A small self-supervised image encoder, trained from scratch: moe top_k, trained on microscope photos of single blood and bone marrow cells.
Rows from block 4, named by matrix and row number. Rows with one number belong to one neuron. Each number is 500 + 50 x the weight over its row's rms, rounded and kept within 0 to 999. All counts start at 0. Numbers have three digits each.
# fc1: MLP up (model.blocks.4.mlp.fc1.weight, 1024x256), inputs 172-255
# fc2: MLP down (model.blocks.4.mlp.fc2.weight, 256x1024, transposed), outputs 172-255
fc1.535:408553525527450513527479590409547447503469467438619649411550492467544522517507601550471503615514507577445563442523527521543440524620475410412506514566483537469579527427430470497447457479460535496469531582418452432490487430505517548450489411479586558566
fc2.535:496538489511496545528507514493589494558452517508525503479605514537445517489526554618485600539487516450449491599467484504497480446467406517486429482534470436451579483451518567455420413466500494445477543575346510433527561513517555513484470500458422509489
fc1.536:437494496408503499480450439545505577473425492472468578508465520508511459548520492503540527400441557416603453435496565540387528549464513544549629467537471515472560492464551557559479545462485450591519494578502604366481491582553456615523560453463507538432
fc2.536:472457495572513487489499438603498546490452467543600559472504528421560454457508527437485491499501512418528494502553509519442481482447549506490524449526662506491579505497523558527528507603513535633482472495544568510478532445443426544427461558531543546440
fc1.537:375586579475516519604505494472412448456456470485554444538539395481508492548470423613453543480507525584528460545428553447580471519524539522606481455427492476512469525432548456530559468471391468456544519498422577501403525409462499496497410593516524613449
fc2.537:486480477573497462515431505482566529447496555454476494389460472479459544423441577423550567483577509407465409492514528559455624492529543496452548585523545527466481520556462533527466591500639522533531452581499379469583477564525575513435466374472447458612
fc1.538:477451503470492499459525515521518549503583366499418536573446531476424561522530467628512489511419538615446420489563510522468427490532503486359470529547442422471425540542455379520474553540571477400471513591422522574475496523490524445560443461469533486431
fc2.538:528584480559516419492401547443540456531469549509470447492465448503519468492535479488515420507498455439536531487418612539561551495467569472582509515489597562436511483490459518538417532461401494632502506450583480491442566489499461554563483498581470491474
fc1.539:589498500466532546459452542553547397442569502484522506554504491547462487548491547530515475515492410555473541472476449471477627448447470459422502507554496458452546399381493591524481590564421529566501490538442444523500500475498537553528517539411527462491
fc2.539:476466512503488565554465474546480513514501478511420449492482640523558543458559490469625525498525548497444519537483593552393484517377528504496528476530538645471472511501460574442569516511538467516526563510569432500515539450559459520483496442489459493487
fc1.540:488483538484556477552471627484482514456521574487413504489510536470516389517542470420590476479480491499475524432484515546481392543483547581534651466414531481528486469452413524511549497488501523602520382595564471489489489487465443490497526445533458540479
fc2.540:504527453489561469523539393595496409469596462464449522501521492567364508546504491518397507426489439557472525557557484438513563492493559448534358535534440553373518489457593544498437471569513402457451554554437524483582543506538481486530497507493539506583
fc1.541:520545528549490560417507592543464593487531514440543505528530520554428446472501494440572425545484450560517550467519557458496573450544428480497427465491463537584487423478516465483521544568497579530489507532571659536494436582513499420489517475440506538518
fc2.541:552513498460482515561459484534542452518482467451602515551522518487598552487467460494479592466487547464472471495520446492440521509488542577566557485505499535389489498522566496534516523413497423444531467579440331491471513425515591515569392440531446470537
fc1.542:494456459545564496524541494585469599503529406508521463496541466592550585649518398556509500570509530483503578516373459509532499394518542521458491590517491501549511510503441576526539521478598524543524440538473500560537439533513456575523544520490438508585
fc2.542:463539470462472590462424567542489472454480554466489520564562523467551559525564588481572527507524481367392491477449512580444566510464454543574476475534539430626521574512436528419515553474543403538553596490493468432568470525521510472509404536497470518521
fc1.543:617548504452474429477515456513584499565508566546497482515506573495502494553481448465525536443540548535487489645514474518549597528473546585538484523516505556542450481470462605393531482536466447458491529526522490512592454561545490524439428425468522570509
fc2.543:514500358474442404486506428537530520435550496475469514549474533490484549468516543470478590497487482521515512495513466570468496448569561459456491418527481543583461505515473414519584527535446410557555449501602485523519448466521450598513524462527560498437
fc1.544:576485413516488415570486490432530579470462559504474473411505464527481449464512497414609549586627409458572523463506491518425498524562515437466570472493496530509451466433525564585571514472515533546407505514464429491576557463482526410506436602510529516534
fc2.544:502593445510442441448557445567413355428550408506572449544492473518420493509535483487428534499554567533508534565504503498432448426568417472526549578571478441482474533554483502431490451526546511555544423454645468558388455444460515504555508409414596456466
fc1.545:549535523508521447615517573479438520522576475529537433580451434490483554574538458486545514462509436572496483408456470470522506425462512489390545508519491530492403428539504424559488445516475507546549508561530434565450523616521478483538503419437444455469
fc2.545:528434440482516575437469453505523487505522513434438540426573558491501435546438600568471483600473476398489603511463512504483543524498565447516536532501533497530550510434444558526486503519518460449465517469453454424496519414459503514552433552485556504545
fc1.546:500568524540434433457568528449541421487473453503460497499400475500491525564517498659444440597530527498494516563577519454532486498567471483477458551554475422463538413548508420494460575480522462521480426492490464538462407514530441547483440503402487496453
fc2.546:609482432531509512496584513543495379524491461582519467401502484439610441533492473538589490550542475574532516507501535497479505577541519507440475453448569477572505560422487533498605574504450531522518448515443522441495474460461481496437407524514507514567
fc1.547:570536493466530491561517448558480419360483574543516506538464436639502566427471556519546542561521354503525502512478445535432601518498552513563571606454509588406432475407420537477551579394483513466510504450458444481518541616495481504481539529462478519509
fc2.547:482453433504465474546469531452574480495513636438567413479619494437502468495456471527518487461473513496530346468526509543509431477506541504564527493533502365515418538542530483511402501581454562501514576505542516568562395447493476516525489490634540516481
fc1.548:479636551518500504524556510462439471496512443420538439447506603438506562429516438530451498462515477438499437485481473482534567405428459493541483494482541602499550478504449464549439573643513515470480448474515549505559438376561512565484481514607456463588
fc2.548:432495518623473499426467432515462510462446535529542478451513561552557571509532523463479487489467478497533550443549464491541408564570459484433494459524500511509468517537526585549526511454467538540559568529554470476504572492462513491500513539459546488443
fc1.549:440474501497453553556413443506453529428521558472505434485558450462549526526440534503514527480517550444495515474515478547553535496459368593561517482487391489507481499493522482503463516439492446452483526610494479463513458490564422557470574438521584613603
fc2.549:494595420504533521507526543496531476517517533550540514549547547520467506513540511520609388423507523532464548458580550625488500406391552470510632508559535484569506563483541454491469387398471472549520559495532516523550450508470578507478538544514503498451
fc1.550:515528480453505494464569616514475567511480472468436449502554562496409369550502472475514581568498499517515461596527511482451467389528503455471473516510501542551418459480451559484540542409507487494463486549492491535478630480526481433556490494420522443685
fc2.550:425503552528526429485481495446446560485512556404570444467525466443384536588464513506421474465406541436520560482449458473487551552508513494588519456474559494561411545399569485484444427402576491536561497453429488491461438492430421599474503498455576480491
fc1.551:489407543510506386471452544463497505513461466469474607546481429526427485570457526577492499480517421455410621479546470528515498468517486474490562490547445522489491463467526509576548420456327508468526492510411529537521540527538517399481491508481442483488
fc2.551:550591449567473557534540506521540514457511498525427540506442527531539538504556424495466491419444611463549474573459491475498499454490460441510529447515458521505569480512483525481526536555522494524440568467513379485521499537533569579446517523510541486469
fc1.552:512449488551595469483535459574498423541560435520512495507512466446476484603585467436429467547522548560499523478487498472458505481460526445470442515436409614443407534520493497511463497496460503467532564482506598476479487483543547518460454401511510542506
fc2.552:499582498432511442529550496502547539481470533562517628481546505462559452503565505506517516567460493501450503530505468568474594527459514558527399419494496558533516523441499544440422507507495461541335464470417496526521568622549443561445466536470466503534
fc1.553:466590443465456523580511586517502484546451506512404563501497490487537502482555482477593353455552557546539524525429546537500477476568503517466470443458534467449539445460535566505433394434420516502467512529542437563553375428526494578560555468450498505615
fc2.553:507540511444547411467481398435531579505450655413474472545494575545458533582449477568489554504546471453532511434459374411486494544519484422495448453540374516478427532473467420426497510447502488442494445461466474399559572478426524458522456517552504409521
fc1.554:535531532497498408528539536475492501491537482463562469520377464446528471496490379450448497543538491576515432501495514431445480492522492531557513504424562474502520447395510506572535485536475513453511436491514599493506614573497533558499462545418438387493
fc2.554:410487504470482541416535437518452480487450485560466575445559493548430460484517526541470496415483572424398519455503535541505492490478614519520563507520463489507452538566470541408471495460484503511487555544500444433543363490513476598560501479516527612540
fc1.555:446567400539494424544591455539566504492515559532472532516536470450541544544429490419543540440533514490482432432499524569472531533436466545518491528514486494431452553592525412561553452533495465528489487555366571388458564484566486527383505442478531443455
fc2.555:507548516445595528424429515508475521514539542490616518444498573431529488517590514547529481625520541574595555523485515424524512380514558436438522482560531434488576494493485483530453546533519521496452516500545507545412534555497493497630476563524509522460
fc1.557:455562473514572521485401418550505448503520432458543587527583535487517506485449462491441466562461506481500543487509490421543522552481407470560489496516455467425399500449488472499491540545595521470543460438571569437512469500663515500457586456567574467538
fc2.557:412521492427457470580552427515525507495482539483430517526494510465513567475472641449512546524496520471501454529569450524490481490438488515513525420512438493445475553511506561391518418471451573449496579543544419529456396525482535510457505555449509573594
fc1.558:472474501460466634502516546507373455507432515554503498531426417514575493450488448461442495476396439488443498454508581534467589500594493481458526571508548559458486642493492468560525481536529526546524532652519425426543501587579459495567527515529401599522
fc2.558:579476457476481574500589496578594495482553513503559537537457553472419563550587468492469489561571550583515548555506424488421418435494494499610544446499472434500478489585524521359491532445475404482391423465427519536511543426516533495492489496500546519500
fc1.559:456468546517554468442579481517427481544475548538544448490446535494548483499530525585564440440459518520476595486444489577429575543498446517389464418436481435513582553517537441512517548470499491602551549435596484485508544534459499485489597480563484468558
fc2.559:537506464487505523494499547437525514442530537485491522491515489512517453442503465476355563564504464491489443538550521533532468563479500546543559510547526497451470503455469590438515591540484593458499398570416495580522476417554556483534420561409496468451
fc1.560:513553514513477529551423533552541490424587518470476372589448589455507529610568482467474505409482494480563497513528573469430480521574397509466396522483498483475453526417514513494558523478519569420501367493534562472574479557524437372561563508568511429546
fc2.560:506453532606616505525521530512535416462482449497556471542465580520520601439534543536566553571469471490556531494567410533589485403532467512558424479441550450609482547549532448440439484511525501522544475494532446515568569569434519405466547561519472440484
fc1.561:493536477454439454407457528500570558465540637547526519455516573511519557626536512544473456442446447598421502486527503536399543403537517447496561527545510430533431510515438520551592402540487546444460568491481555573437441566508479531501492490493496525492
fc2.561:499484508494456453467451509454623561421506594470533473526504530531468528456598429495483433464471485436528488539541420494451578437497441567436560505444587499496508486627429493521476525464535546461521443435497552453443527496440470489412476605529561472473
fc1.562:503480451406526542533456549616445471507494455587411522481426576475517538481549550542455483524515523544466448402576505446553486464453429464512570448485507543427429496473509555479639552479516465478486525623459554474463497498477533469569526498456513466530
fc2.562:546459487448461513506547485419498476536517439410537465517457380531497461543582409445546501605487462467501473495465497485488599479486489597482510533476468394532575479483552525584468533514520484489539562481566502432474472506534543478387532440458520492498
fc1.563:508554486488509489475444455548498520498560651432505584499486596513442498574555465457541405516439450487507518526460508491405498578481467499551566533466492373418509511508529466396442454562511573457472490546459527437537485537470399537509403510448448570474
fc2.563:471467508503380429513501441539476515487513501532548478542498601470503536454461510473453491451629529535552523478483521511566566506481443522466514512484557547542457391488542562502503510439504504463456475501507525444480492483545526525388465499476556474500
fc1.564:479534586542465553465421528389570342432465447462556546503424472524405479465602534470484511372533418555605433479499468485517463484543363525465525416544496516478540452414507550564492410487504537405531591497451555475482480517551431530483618465511495594497
fc2.564:536492567483472446485494503472530529481507523489504502505569501575468588525402503513447439546497481517423509518435602468469444505523593482584518548561545465562499573537437480498379493427456507594568518549496478446426509526486513523546470480552396531477
fc1.565:555450502552435444474483448488437464493424552509519578528533471444420435493423502544509529439599519480555539556551505502488434515547483554479516590591450560625522427470408527496520609500414491543487489587555377509439500569486438547457605538460504588522
fc2.565:428504540524446508528412449643555384448508500490451452504497434562496486544543519429471447557432448505514566484426493393530523504447542413459479449456581486440530561570508541409468513499487511480570473509511554497568574448516486512514449491536501564474
fc1.566:508524537436445480419497520474468566523540450487456441489503492490403530533480581536535476468531508464474552425460466484518481485550530485577563572622519592573567474434502600554513480464413590549513431487429490552424416504485461550462561451573504620503
fc2.566:490543517530515500495563510484420454527474524525548501554532522509543441563534449403510365510426559494537457532580486531441516515419467459541356477442532483518435599468577446443498599490534444543435568593525470335561511511571555530534552556517471452551
fc1.567:412488406430471459551573451488510556464567504475462472474516519471534527561596450581506460507436456482442457492538575412461512424479488531505481469529528496481508494506630444553406493492568569465620527509533448566482479471455482540523507440500534442476
fc2.567:560462509520510496517519566522449493442455439534479554492519485519428437484486568432490530443502473504522512499439467584494514520516520449465499453552537488534559421452422530462605542499512506552463522495526631399481557487483461465448490550504526574508
fc1.568:482493497489453599489434503507488536452448506485512477470446501459444589539517588561590560469541516464475497463491580565508505486570482533464367550561488541473570519547543435507548477476572449435502446558598518499543580565498593419476522441546551511445
fc2.568:525552370510526504540516482459505524465517504559554537530514477517569488467465405414423543537446486581477511523527426454430535593404455465500585476556562492564443515473471483486471455534494522609598533481458470527488472423489425573566530582391519443510
fc1.569:630442573535507597480406447478421494508544470509523531385500513524432529550512531439430523474436520538487461444389453499550538516664475503424491577527514425506542436497489524510534586508523479439475474534420410419536485482548493406540474471482517651478
fc2.569:384539486555537462397522581510458443452453574501549516469528389494498547466475579505586480499463506476576468462413504562523461539476528497515511465488478501532428530502552510541477582552563439587428465566498521473471453408459521504388412541449498430554
fc1.570:433547519439442608567506488469543534537444539527496510601476495525508448504391530469500502489429489501592469462466574468484466528493540498555588475452621473505449453503428463473486539546547584551540517506486541533487438525542491501465464550577437618461
fc2.570:437499533501526437449464499534530477543465530444519526494408466518448483627563492422416417542553431517445485600393415395577485434416497525558430534529444511560539517421537426495528521493487490528455511422456508478491524474641534497554472483474533533609
fc1.571:605489496541481461479522585477515580476432520419540649465441455541492598410460513492467487465404516492490524500376474517556525438434558500448474497539480535602557525544478572509457515516470442469470527479564494462439431540544419528514451528502469531544
fc2.571:387502471470512489584467537521495396541525483504536450480495483488508423606612517449473490576518494404486513484549530482438425557558489521573471435419491566512451564440548514521545524493505558549517520495407456539557613499459541469517550521417469524423
fc1.572:492456529575515433549434500561560596496491559544472476474519477442458476516615392491552508437479576522520469486538504457519480536571498419354489500372535474508498523503535522567499455515437437413476498525406470521543557558494510459506609532478565546501
fc2.572:509625465565495379556513401467532476411556388520517436499575514598471504498611501566462522519540485507483409542464453576555463485455494505464408608467545548535577498448472530435484433470531492537474408609481597426500589427490521549535566442485433518518
fc1.573:527414466533466526484457508580481575530379435448524533566396468491425532467495562555464473501417472585493498462534547573534534511485567503545563562520462618451486486595507513551507542538567504523608452530527515572421517540520514487577588510458520499537
fc2.573:491518478488532455496486569492464473526538572463432455389492480491494513487549484484532507460442548502482497435565571499427504558422525510534392441547495485517506533513551516473468562548470549425436559529487454503547539559493442495537525515555529578448
fc1.574:459586462386529436488483484445497546567467532558482498516461572471457524505415484552467459530416519526465457496499497482366581579387380564528520509544464559365623499459495507540456516422601445508522465479489583476490314529543479425479443450521488566492
fc2.574:514466489544477446551597550578553477487472458435440483438527472503506497398510498485517442460528393515542519479517478452432483494563565438488461509511607406551489514462497549474451442537431527486445563502530492489488657395444549535476561464503522440528
fc1.575:410503564499408489479445469534502516462519457607400512485461453437600623424460482504498399600405486515512490490465514516399488555479528552533461555569442479486500516580370578445395538479540551517512526540496549516541483531527482502546471608502454525494
fc2.575:634524501522476482470451569444566487478465471519571473427563527554402530628460535566493551447499536521419553497543517428550504578427476436511545556410485420550460523565573456499546502437464507548442532461489461493501501488463445475426467443465519528439
fc1.576:555458520381450472509521439476457436499505489435496544649566541614476465551476491482439368535424486448422457566424488475457418574418414454503529466540516318524500513498535520512532482518515560487529482446524453479517530444513437587437538466505486441406
fc2.576:591501538497599466548569483445514613541522545439510439488417493393440481488476510432553586469567525513520526494556411533469553446473432502532468508527443497518542454458477483381427501563485464443408483533639458418506448487441538497556483568548592503497
fc1.577:443494501437464444441446529505440532559453524458441443639580529535472500490536491429506487475512594477494538486494503481486519580569486514528417616424514477434496522484476586439516438529456573533516422532549457589541508509490501487450555481554436507591
fc2.577:571465543505582454513441553483504499535444493557455423592489602451468514482436432423520523436444511523474439469443564585543437527465536512537534448446614484565406591588441495482570450510465535463518508388575456469420497515423497454518493498505496497591
fc1.578:452556490459528508510493568538625512528466463507525456566505456479487510600451510528507470443511462600463395568594448515533490465448518529481538461446496501513485499598476432560500505543507423481531545590517494485483440501432525559475507455499363554447
fc2.578:420451450490551491433453545492483527559517510452456620432498567498491504427441477494478565482436466522474567572563537545527433485543560493579509509510559479417538493532459538511369526531382563472536583544515539540530560534447615468468499613554400485475
fc1.579:578482434509564574476536514549497488537549562461460629455521464543502485528483430469556465481452495497535485368439511487537510465472493498426461536579446481450486481444458434557488550507452454496497464533422402484473558491464458416496584459582507534482
fc2.579:498326525512482474466547628565484498510466408602422447512474440541491520418506480534558480514547503554516450577378498458474453498558551537425493518381589461511487497401535501438499565509488485559494458490527609513430458552439502461529507443429435513483
fc1.580:495378518496485537485549460485457428545491474561493472397476437404354457491449518552411475478566550469445528424520419470443527534480447551527420450583470488512437487560476511568507478541537462515487492586496452548509483602396551426483480404458547504587
fc2.580:521507447591423575491449470511485530489490557479466512528590525563540455464573508528609484468463540533571425491486583518434558512450563481531491425461512467576482480444522463533491578489524497474432427355490557448516530451533507479549534495458594381488
fc1.581:465506546497544516527535543418516455536401502550544477598523429435430458516502502408456605476560453630498478445577524441475424565531441574465516519487515520437555557561601466417506483460529542442485484472517516423384538507501516420514433454543475511446
fc2.581:529508461536513557472536415474458586555550466544447576446488474447495505474565457494522431484446568534477512466500485550594578398580464396437366460554443515419440463466454556600482520567507489567463462436481491483522523585480502503505547523463525501532
fc1.582:553493408529514543455585564508584482415476531555538477489467573529495513521483431451569523404460463550459508524436547524463487537523485525513432504430451512512439554506441439510544503410436488444389473477548438423518458501479492480528688368545564477582
fc2.582:454467516387469523505542504457498575451495407432496491513536482477480548546598502566520429557370496484514465476485447497460519477596427517555453496438596506544597468486560595472461437469474556481602480534462460545457533598375516536546608405513570445448
fc1.583:439526452431536509509565508540532471569426558570465565530522434547590512449387535475594482473500531523453434531473486551517572453482483423595491580566479500531490424555501447552502503459536584436515526559516491484492552554528500492495598542599503476563
fc2.583:516480500491559512508450418490454510447526528420502441486514507544546474492452395541459477439483633476468515562590474494559511457505504596456514455430443452419492484490473542474562542499531520554519511487472601513527466550561522504528491426498455550483
fc1.584:470474505504468472490508567450512430556516434457529531507448495462516500535435483438626482599449503478532554469556445487522445541497448461464534502450384499498435494460531529440491458403524387470518566449544499476571517476608517525482578531508468582461
fc2.584:536510454543477546485428470551484421508492508513502571503554520537472434496493526541426489438584472528411495535511492495506550486451553490549447555465549416505477487551491494404573439527517478507513528438488556440462543481549430463600532492383529478552
fc1.585:456430562439424541529596448454516452522502515444553547484495510438498462391530566514419444553507512540506585459529626453574533500585463459527613479522496567465563511472487537464460512558462436548497535542521550525489441519469466472567416482525539514579
fc2.585:574478484544629514556442562561572453470477514504514415487524500586505529541460492567502514511496516548515525544534474451476461558497471544605454491512433484571431433479559475547523514501550452573440525490464453471488600497572439445446618507486494442507
fc1.586:561417474505482488490493493433480534465556471545592422532460511471457587658490514448593427535536476506528492417449468415450526516608509448489544451598506446493469468512445390543529521430569505497513547441508453469582431487546432540508454520498452513504
fc2.586:465541520444450502521445468521461482346534503400467531450514609558496465535472492519402473553406558437477513510547565491525499561488537505534476545404449460429525577508487581456557497581520526454446523567481502509516440473454437401483473575484478521522
fc1.587:499535511500437471503489420540413581555579460381507550363492551481534529518555542505506531533485548416597487505553491427553529606418459450464523455574513443471498492577568461481562517435550524516562514537543546474475477505500446586457479488440572496518
fc2.587:525480589436552500586533466475551521425548460637427464562540485481394527538497512431591497534546481529526458543492491518421486442488459422440471523413478584540503579534552481490535407482390511549456574479431462530585446379500584495442594497592484522493
fc1.588:543524531513452477492407395373645439452560540491534471498488461438539452444448475540473480546512508506517469545484562425552577524560474462475435526515493492467501509420453508482459464633563558597531446575514595467434503595496527485505578538444452405463
fc2.588:453507482523479590495631503578435550574494511485412537539522487496477488480552487518569458487505438596454522459472535559388475448499567493451559548556541518527549486654499472495447510406472479437544575518541455512541473490544484511514524451508494576499
fc1.589:483572531430609390521516411444497462493495523446468502519518520517552433405603532520543524535396401515454475484489531527538566463435491531476448428508482490552548529501529500543603536502460512581435481595399569566508564503590520464590469503565515611539
fc2.589:544450459533392572437519545510423517495540388584462565415450508585536431483510455522484549553514541513475540490468461533460455536619408452437584468519479505509523527463535593428497531503492415524500561529598538375499503578411507453492462459472526506463
fc1.590:497484417514573490490503510379540478487561446505530498425583518470561617547513565473493556481469434494458520484434508470480474577514491462555496536415482421488478414480504450466412495526502503491508473485521507519553513513430510506505493543531444534551
fc2.590:473533521512507580484525568517524559481520483447483473489505411391514478453606458435485571554506545496540480461503408428428495528420541502506505613525587500459463599444512546456631541530543527514499384489490471407542509539430489520530629506574529513407
fc1.591:587549427438575423518515496585511498494552585501497537507565530411516508429499539515500542436493527514520509585498469446460484473454525438576421505387514482513493498468500534376538428440410496506497552490444441477444503436465551567500541444432477573408
fc2.591:512515639521450575521410511529467541457450453575520446525451543458419509508413445526477486528530559534507558494461478486530490458516460421511494392540542605477491480516449591488515538525465536587532503468547468458403444525492444507530589562500444538445
fc1.592:501414437442447446424432518476501487528507508441527506510559577497471440383503424506542561469476469512517589454502346433445444555463536597478430548492500450577529452384541512450477409495554412507568528535463516473481500488361434517474501461631560398490
fc2.592:508496619472510454505546474503528548512469489515449410580489395568460610496514545502506456424524544546508456511494567452482493485494504487480522561565535524403435567625469490577549480592500566440453456499526465461468480533620596532590554507375482496518
fc1.593:527492417505571503404436506540462504499539506522404500557485384454493433587604480484499494522484482428649491468517538494569471429549551488541472573544542545508498537542460481490562583471495532466440460568453526470528509479479468435471389571474487465564
fc2.593:486456548476530461481523504538442442494474494516487508623359475450391399535609530488550515535563552459561503545592544557553502487435515551526458560503453463493457453489374481446505487581449556440512508470593505563467476468546510446495418546469531452498
fc1.594:390452520581528489436485502498498546471469492474492542506502439543496493453451471564520465423485481546574588463497528530449493503485616486506504493486474403553433493513416463521503436480468507508494580513551479576549502445560407580346552434471452482517
fc2.594:522513444457467462467476471518447534504369578483464424526421542473475488451512515516541488480504546474482530450502495440535521461441469511511457523454541573492477441462432498451544473554503464570509569502470456615393484561487416582501446539443524575543
fc1.595:467492482479478486501518466550527483520401422426426531460608519457538595409493576446521555485572449511497466496504483424519539508536486545486497468509493431521485535516518527497489595551586478569505576553494378521477462469525462479503562401561537521437
fc2.595:566514494470424530503462586458405532511502479592538482500481552476541447557440357509486415597444495494436500479448483463557595575508498491496474507461480542579533502423490411544515563544558528485529473511402531509524526520543455563518463517440540469557
fc1.596:557543490468511467572448514421541461529466467480418473486560513519447474469366415527569496524436550482538464584557447396538486536415308607510566523506531495448494586515509524599476458467551461473514527526499573466548511524570500522494492476503489503507
fc2.596:453460524555570527569534453553472545566420480515473487340539543510499509430497457481510438568476445542596518602511461455488473495369416518582510540421507381457456528542622513579387463484494498482505528557489581501406528489463498516477453454520440439539
fc1.597:438555563432504442461425477513567501517495560578469458395487528584444513434518559574535618503443601516531428503531519540529533603442564496465503518501505483556517457567459481533457449534542413540436511573452444514489500478513493493495580486496545547489
fc2.597:426565543524518513507452453503578459544462457436528423452533490531573539542527419510520358454500462597499482469480409408496444473497512521478524602416473540562545555482499517447472430524454434512524556440455541474541525466466569543374391591536530538454
fc1.598:515432519568506405471498516526461473498388523574489472498479434521557515485448415504574434474479491499522482559444503558489470513388550558477480490495542484474477569535479456461523503477543440529339616457514516549531490598514570500555509461545494436546
fc2.598:526483523482526485470448495437523613436456479423451523411530518517551517476497550538478484544475599626506511431493556528418497471495605490428525508493543501468508518465534489577466508537533525488516420539471554485441437473580501437542531525556508509442
fc1.599:517528482408491440485480484531510422549612567477569426422419466432474521479506476556487634477477444495476587490459496531467568502504545463491609591485560511428382440461560505530549447489465495568504444562550501557553503535552482473551592547490473595605
fc2.599:456557496553448505543520540496522461464463650462419536446449538593529459567473532476448526488464541432507513528502522534560588486551565566537466506428490508516456502513506580579528497421478567467392570467512508380436536393511498469514515450471466553491
fc1.600:512469595442468494477556492460522510517472476542532434400538514469472472372506501505457555528405518531497474469511506390518575436598490494464459425486529518475486491505537595524600546403430472472568523623408531536409469560510470520501555457527588548469
fc2.600:431474484533464448453449459428503525491634438523409508525476453493479502516578538464481511558376516474489545456461388505601634473452503474491507392483483468513547533501519465476558496577570515426461587521462482453429551581423459495472539506566505521518
fc1.601:518530473502565508339463514400388443608546489479482554543456540417515449440471549515452565561504437510410566456506486525487478481589481466468504513468481491509463472510567458502481431578491490467500543597546440490605449416479585418498473436557494569532
fc2.601:473466559469482546587593543399444538405549585445440489628454533550531509515541438530504583505496612484536443417541520447433493575461493445535403497456488470435561457510439502466514404448518589507431471502547499436465589500519443541588408523536506468416
fc1.602:529407463529503490474440416455523426525527510493471517542448448532495409596503436511454555497502462478515485485501586451437564352434486592455524375497513437522409551466487511418567488544561469550532420562458444483537383509424476551519446456523475584514
fc2.602:497547550493566476517507525490495493497509494489508514529567438427520535542566561430503498448475519566431505481479443536543552531563532539407455520525522447462504401496556561514450490437495474468549490512483507493485594506469572544511448529496402507397
fc1.603:587471536564483498474585510438548445471488455545604497471550481439471342486505484550543428473427500521434490470469566417475567372542468539519541539478425455541529627496440468522465528463427553613580500483448637474507437479516499598449483461351543639507
fc2.603:459451432501448466532474432515494541553594498531386563522399465428572548514521462507499488577463535469575492452412499479417494529504543449431556436539554542481522457477619543543535481415560477446420508507493507453489499489435495538451519593504549482512
fc1.604:508408532510456371596492510541405477467448537459500606538513508602506504493587440598617429577446477527458484470404476441439496532412543570523481456516498498506517531523467520434461405489457515497450506508511507569423454557527522503483464518463578490438
fc2.604:501469570503577439435524540472549506497529495563467461495535545420549580365533585395572577478518425441406527492464579508544531459515530415485567455452526479608471491531496427529545582504531489583553429475515573526529575425487536464461580501562432523507
fc1.605:531513436434445508519536517518432396465491551496446470430528473540456423497420626428450499523528445523438534493438529478396515481454375519534434484492600508549538447532557485474433487467498561424562449489528511517540468559486499521581551546460362528562
fc2.605:418524574496452478520503457477623499531505472559559473550493480515593521508571390497515413445427484477555438494566498507563469503517578507521572497465429498505479551478449499547411503572559479504457536468469485573454459410472518452430419462522568435551
fc1.606:530538549421502514453465571524539566454579601552467437500484547494475509520590472533478465472455462590435493460434455552434539455498478485481625491454595463482471465556488555446493490504500615481479540542498512513459427507433499526438437471513417516447
fc2.606:432424520543442450586523428540445532419494489456573405455461488472458401440467583461480534479486460572547465463552509512451510511415484528509445542504531489543502457528543585529443537438526516464441459522493499456467557524476541453458468480548476425509
fc1.607:441456600615544475504481417546466495487499474496502547469446461510485440437500423491536483456425409507547573430461552523477514460471472463604514423470588488467477521620597455512471452514429427568435360536492584519481485399590421474477494528504384476531
fc2.607:477537522505441457493489446558476461505454501432560474542428499452457429490526455542518590561578494505481396577561455580532453490404514526473549518533427519456526525448499522500587546586533487503584563558528463522444451543505473466573590556487478539504
fc1.608:530555456481431568464577520478504473581492480519572446623470568504537482501496567544615478469509554407452530547446469506499561460524464560497495536516428512572437458563487502505564458476520383557476552479526497464471489522519417528510455455472476498521
fc2.608:463505508464476374520427527498551503397454479382434584445517516517462508527564419515441512522475490573546530512618582487498522464368493449516509557464493477499544527495529530583438517602575557446521457532448579549518463462491550506477528560516492468415
fc1.609:472417421476441464499498467485510538472523508494509526428496561512494519575489599466479535557534585513460468540547465478549459534571482492643496499447527501519505513479462565527459500486601514462527452535444457473512569463423512522531512463505650574483
fc2.609:534541538443538407479540456484499508541542433558476463554439462529477521464484470545518503472473464535481447461538489410520529451432619453494518474520537544563502589434446475582492622463488540524388492522507555490518530577485508519561505483571451512467
fc1.610:509467458553451424433401525461431502512508514485502552471456548498492562482576490531548515529503589546414515493537561518449554481610509504504532486492671451466535456534514473492449490527519492494544452499518492582415515494474560556458505563541511540499
fc2.610:489543535523584543495584426602545473569463514487474413523543463460539481481540529501492490344493482516604502521520484481542491390549542495467491537544487485488490486420438559436454572530481557478450423512497504517480486538544547438419492593468438445536
fc1.611:543478580531502459430530507521517464544505509477624426538452507492485485453554517396542478461426472483499578512499427505531523526527556506469568457443522529436537504495480473563528471458477460562407505527430436408522503563485514554481524462510516435535
fc2.611:467565556525476588508538393493447457529522471564483508448547542522558511572499612471519511526564530450391510534458515425535437557506593466642424474512562532521505477503509488479485507541432527530592494486452444496506419401517516540481470575523524505459
fc1.612:514429571551415494401558402552495514610460502552498475531521534527554480500456477620472524512494581498612614461439466538595491463511505510499480458474505515410581490458491447482558522540537565459490542495504530557416522557547519581459432518546496466478
fc2.612:543538438460445651532482547521495549425468457530558498526453486431494504496571448488474533509520456519500489542560497432470504463558441504480426509497467442486471463515573535536573499434541413519538467525520436456568510557412501528582507501562540553469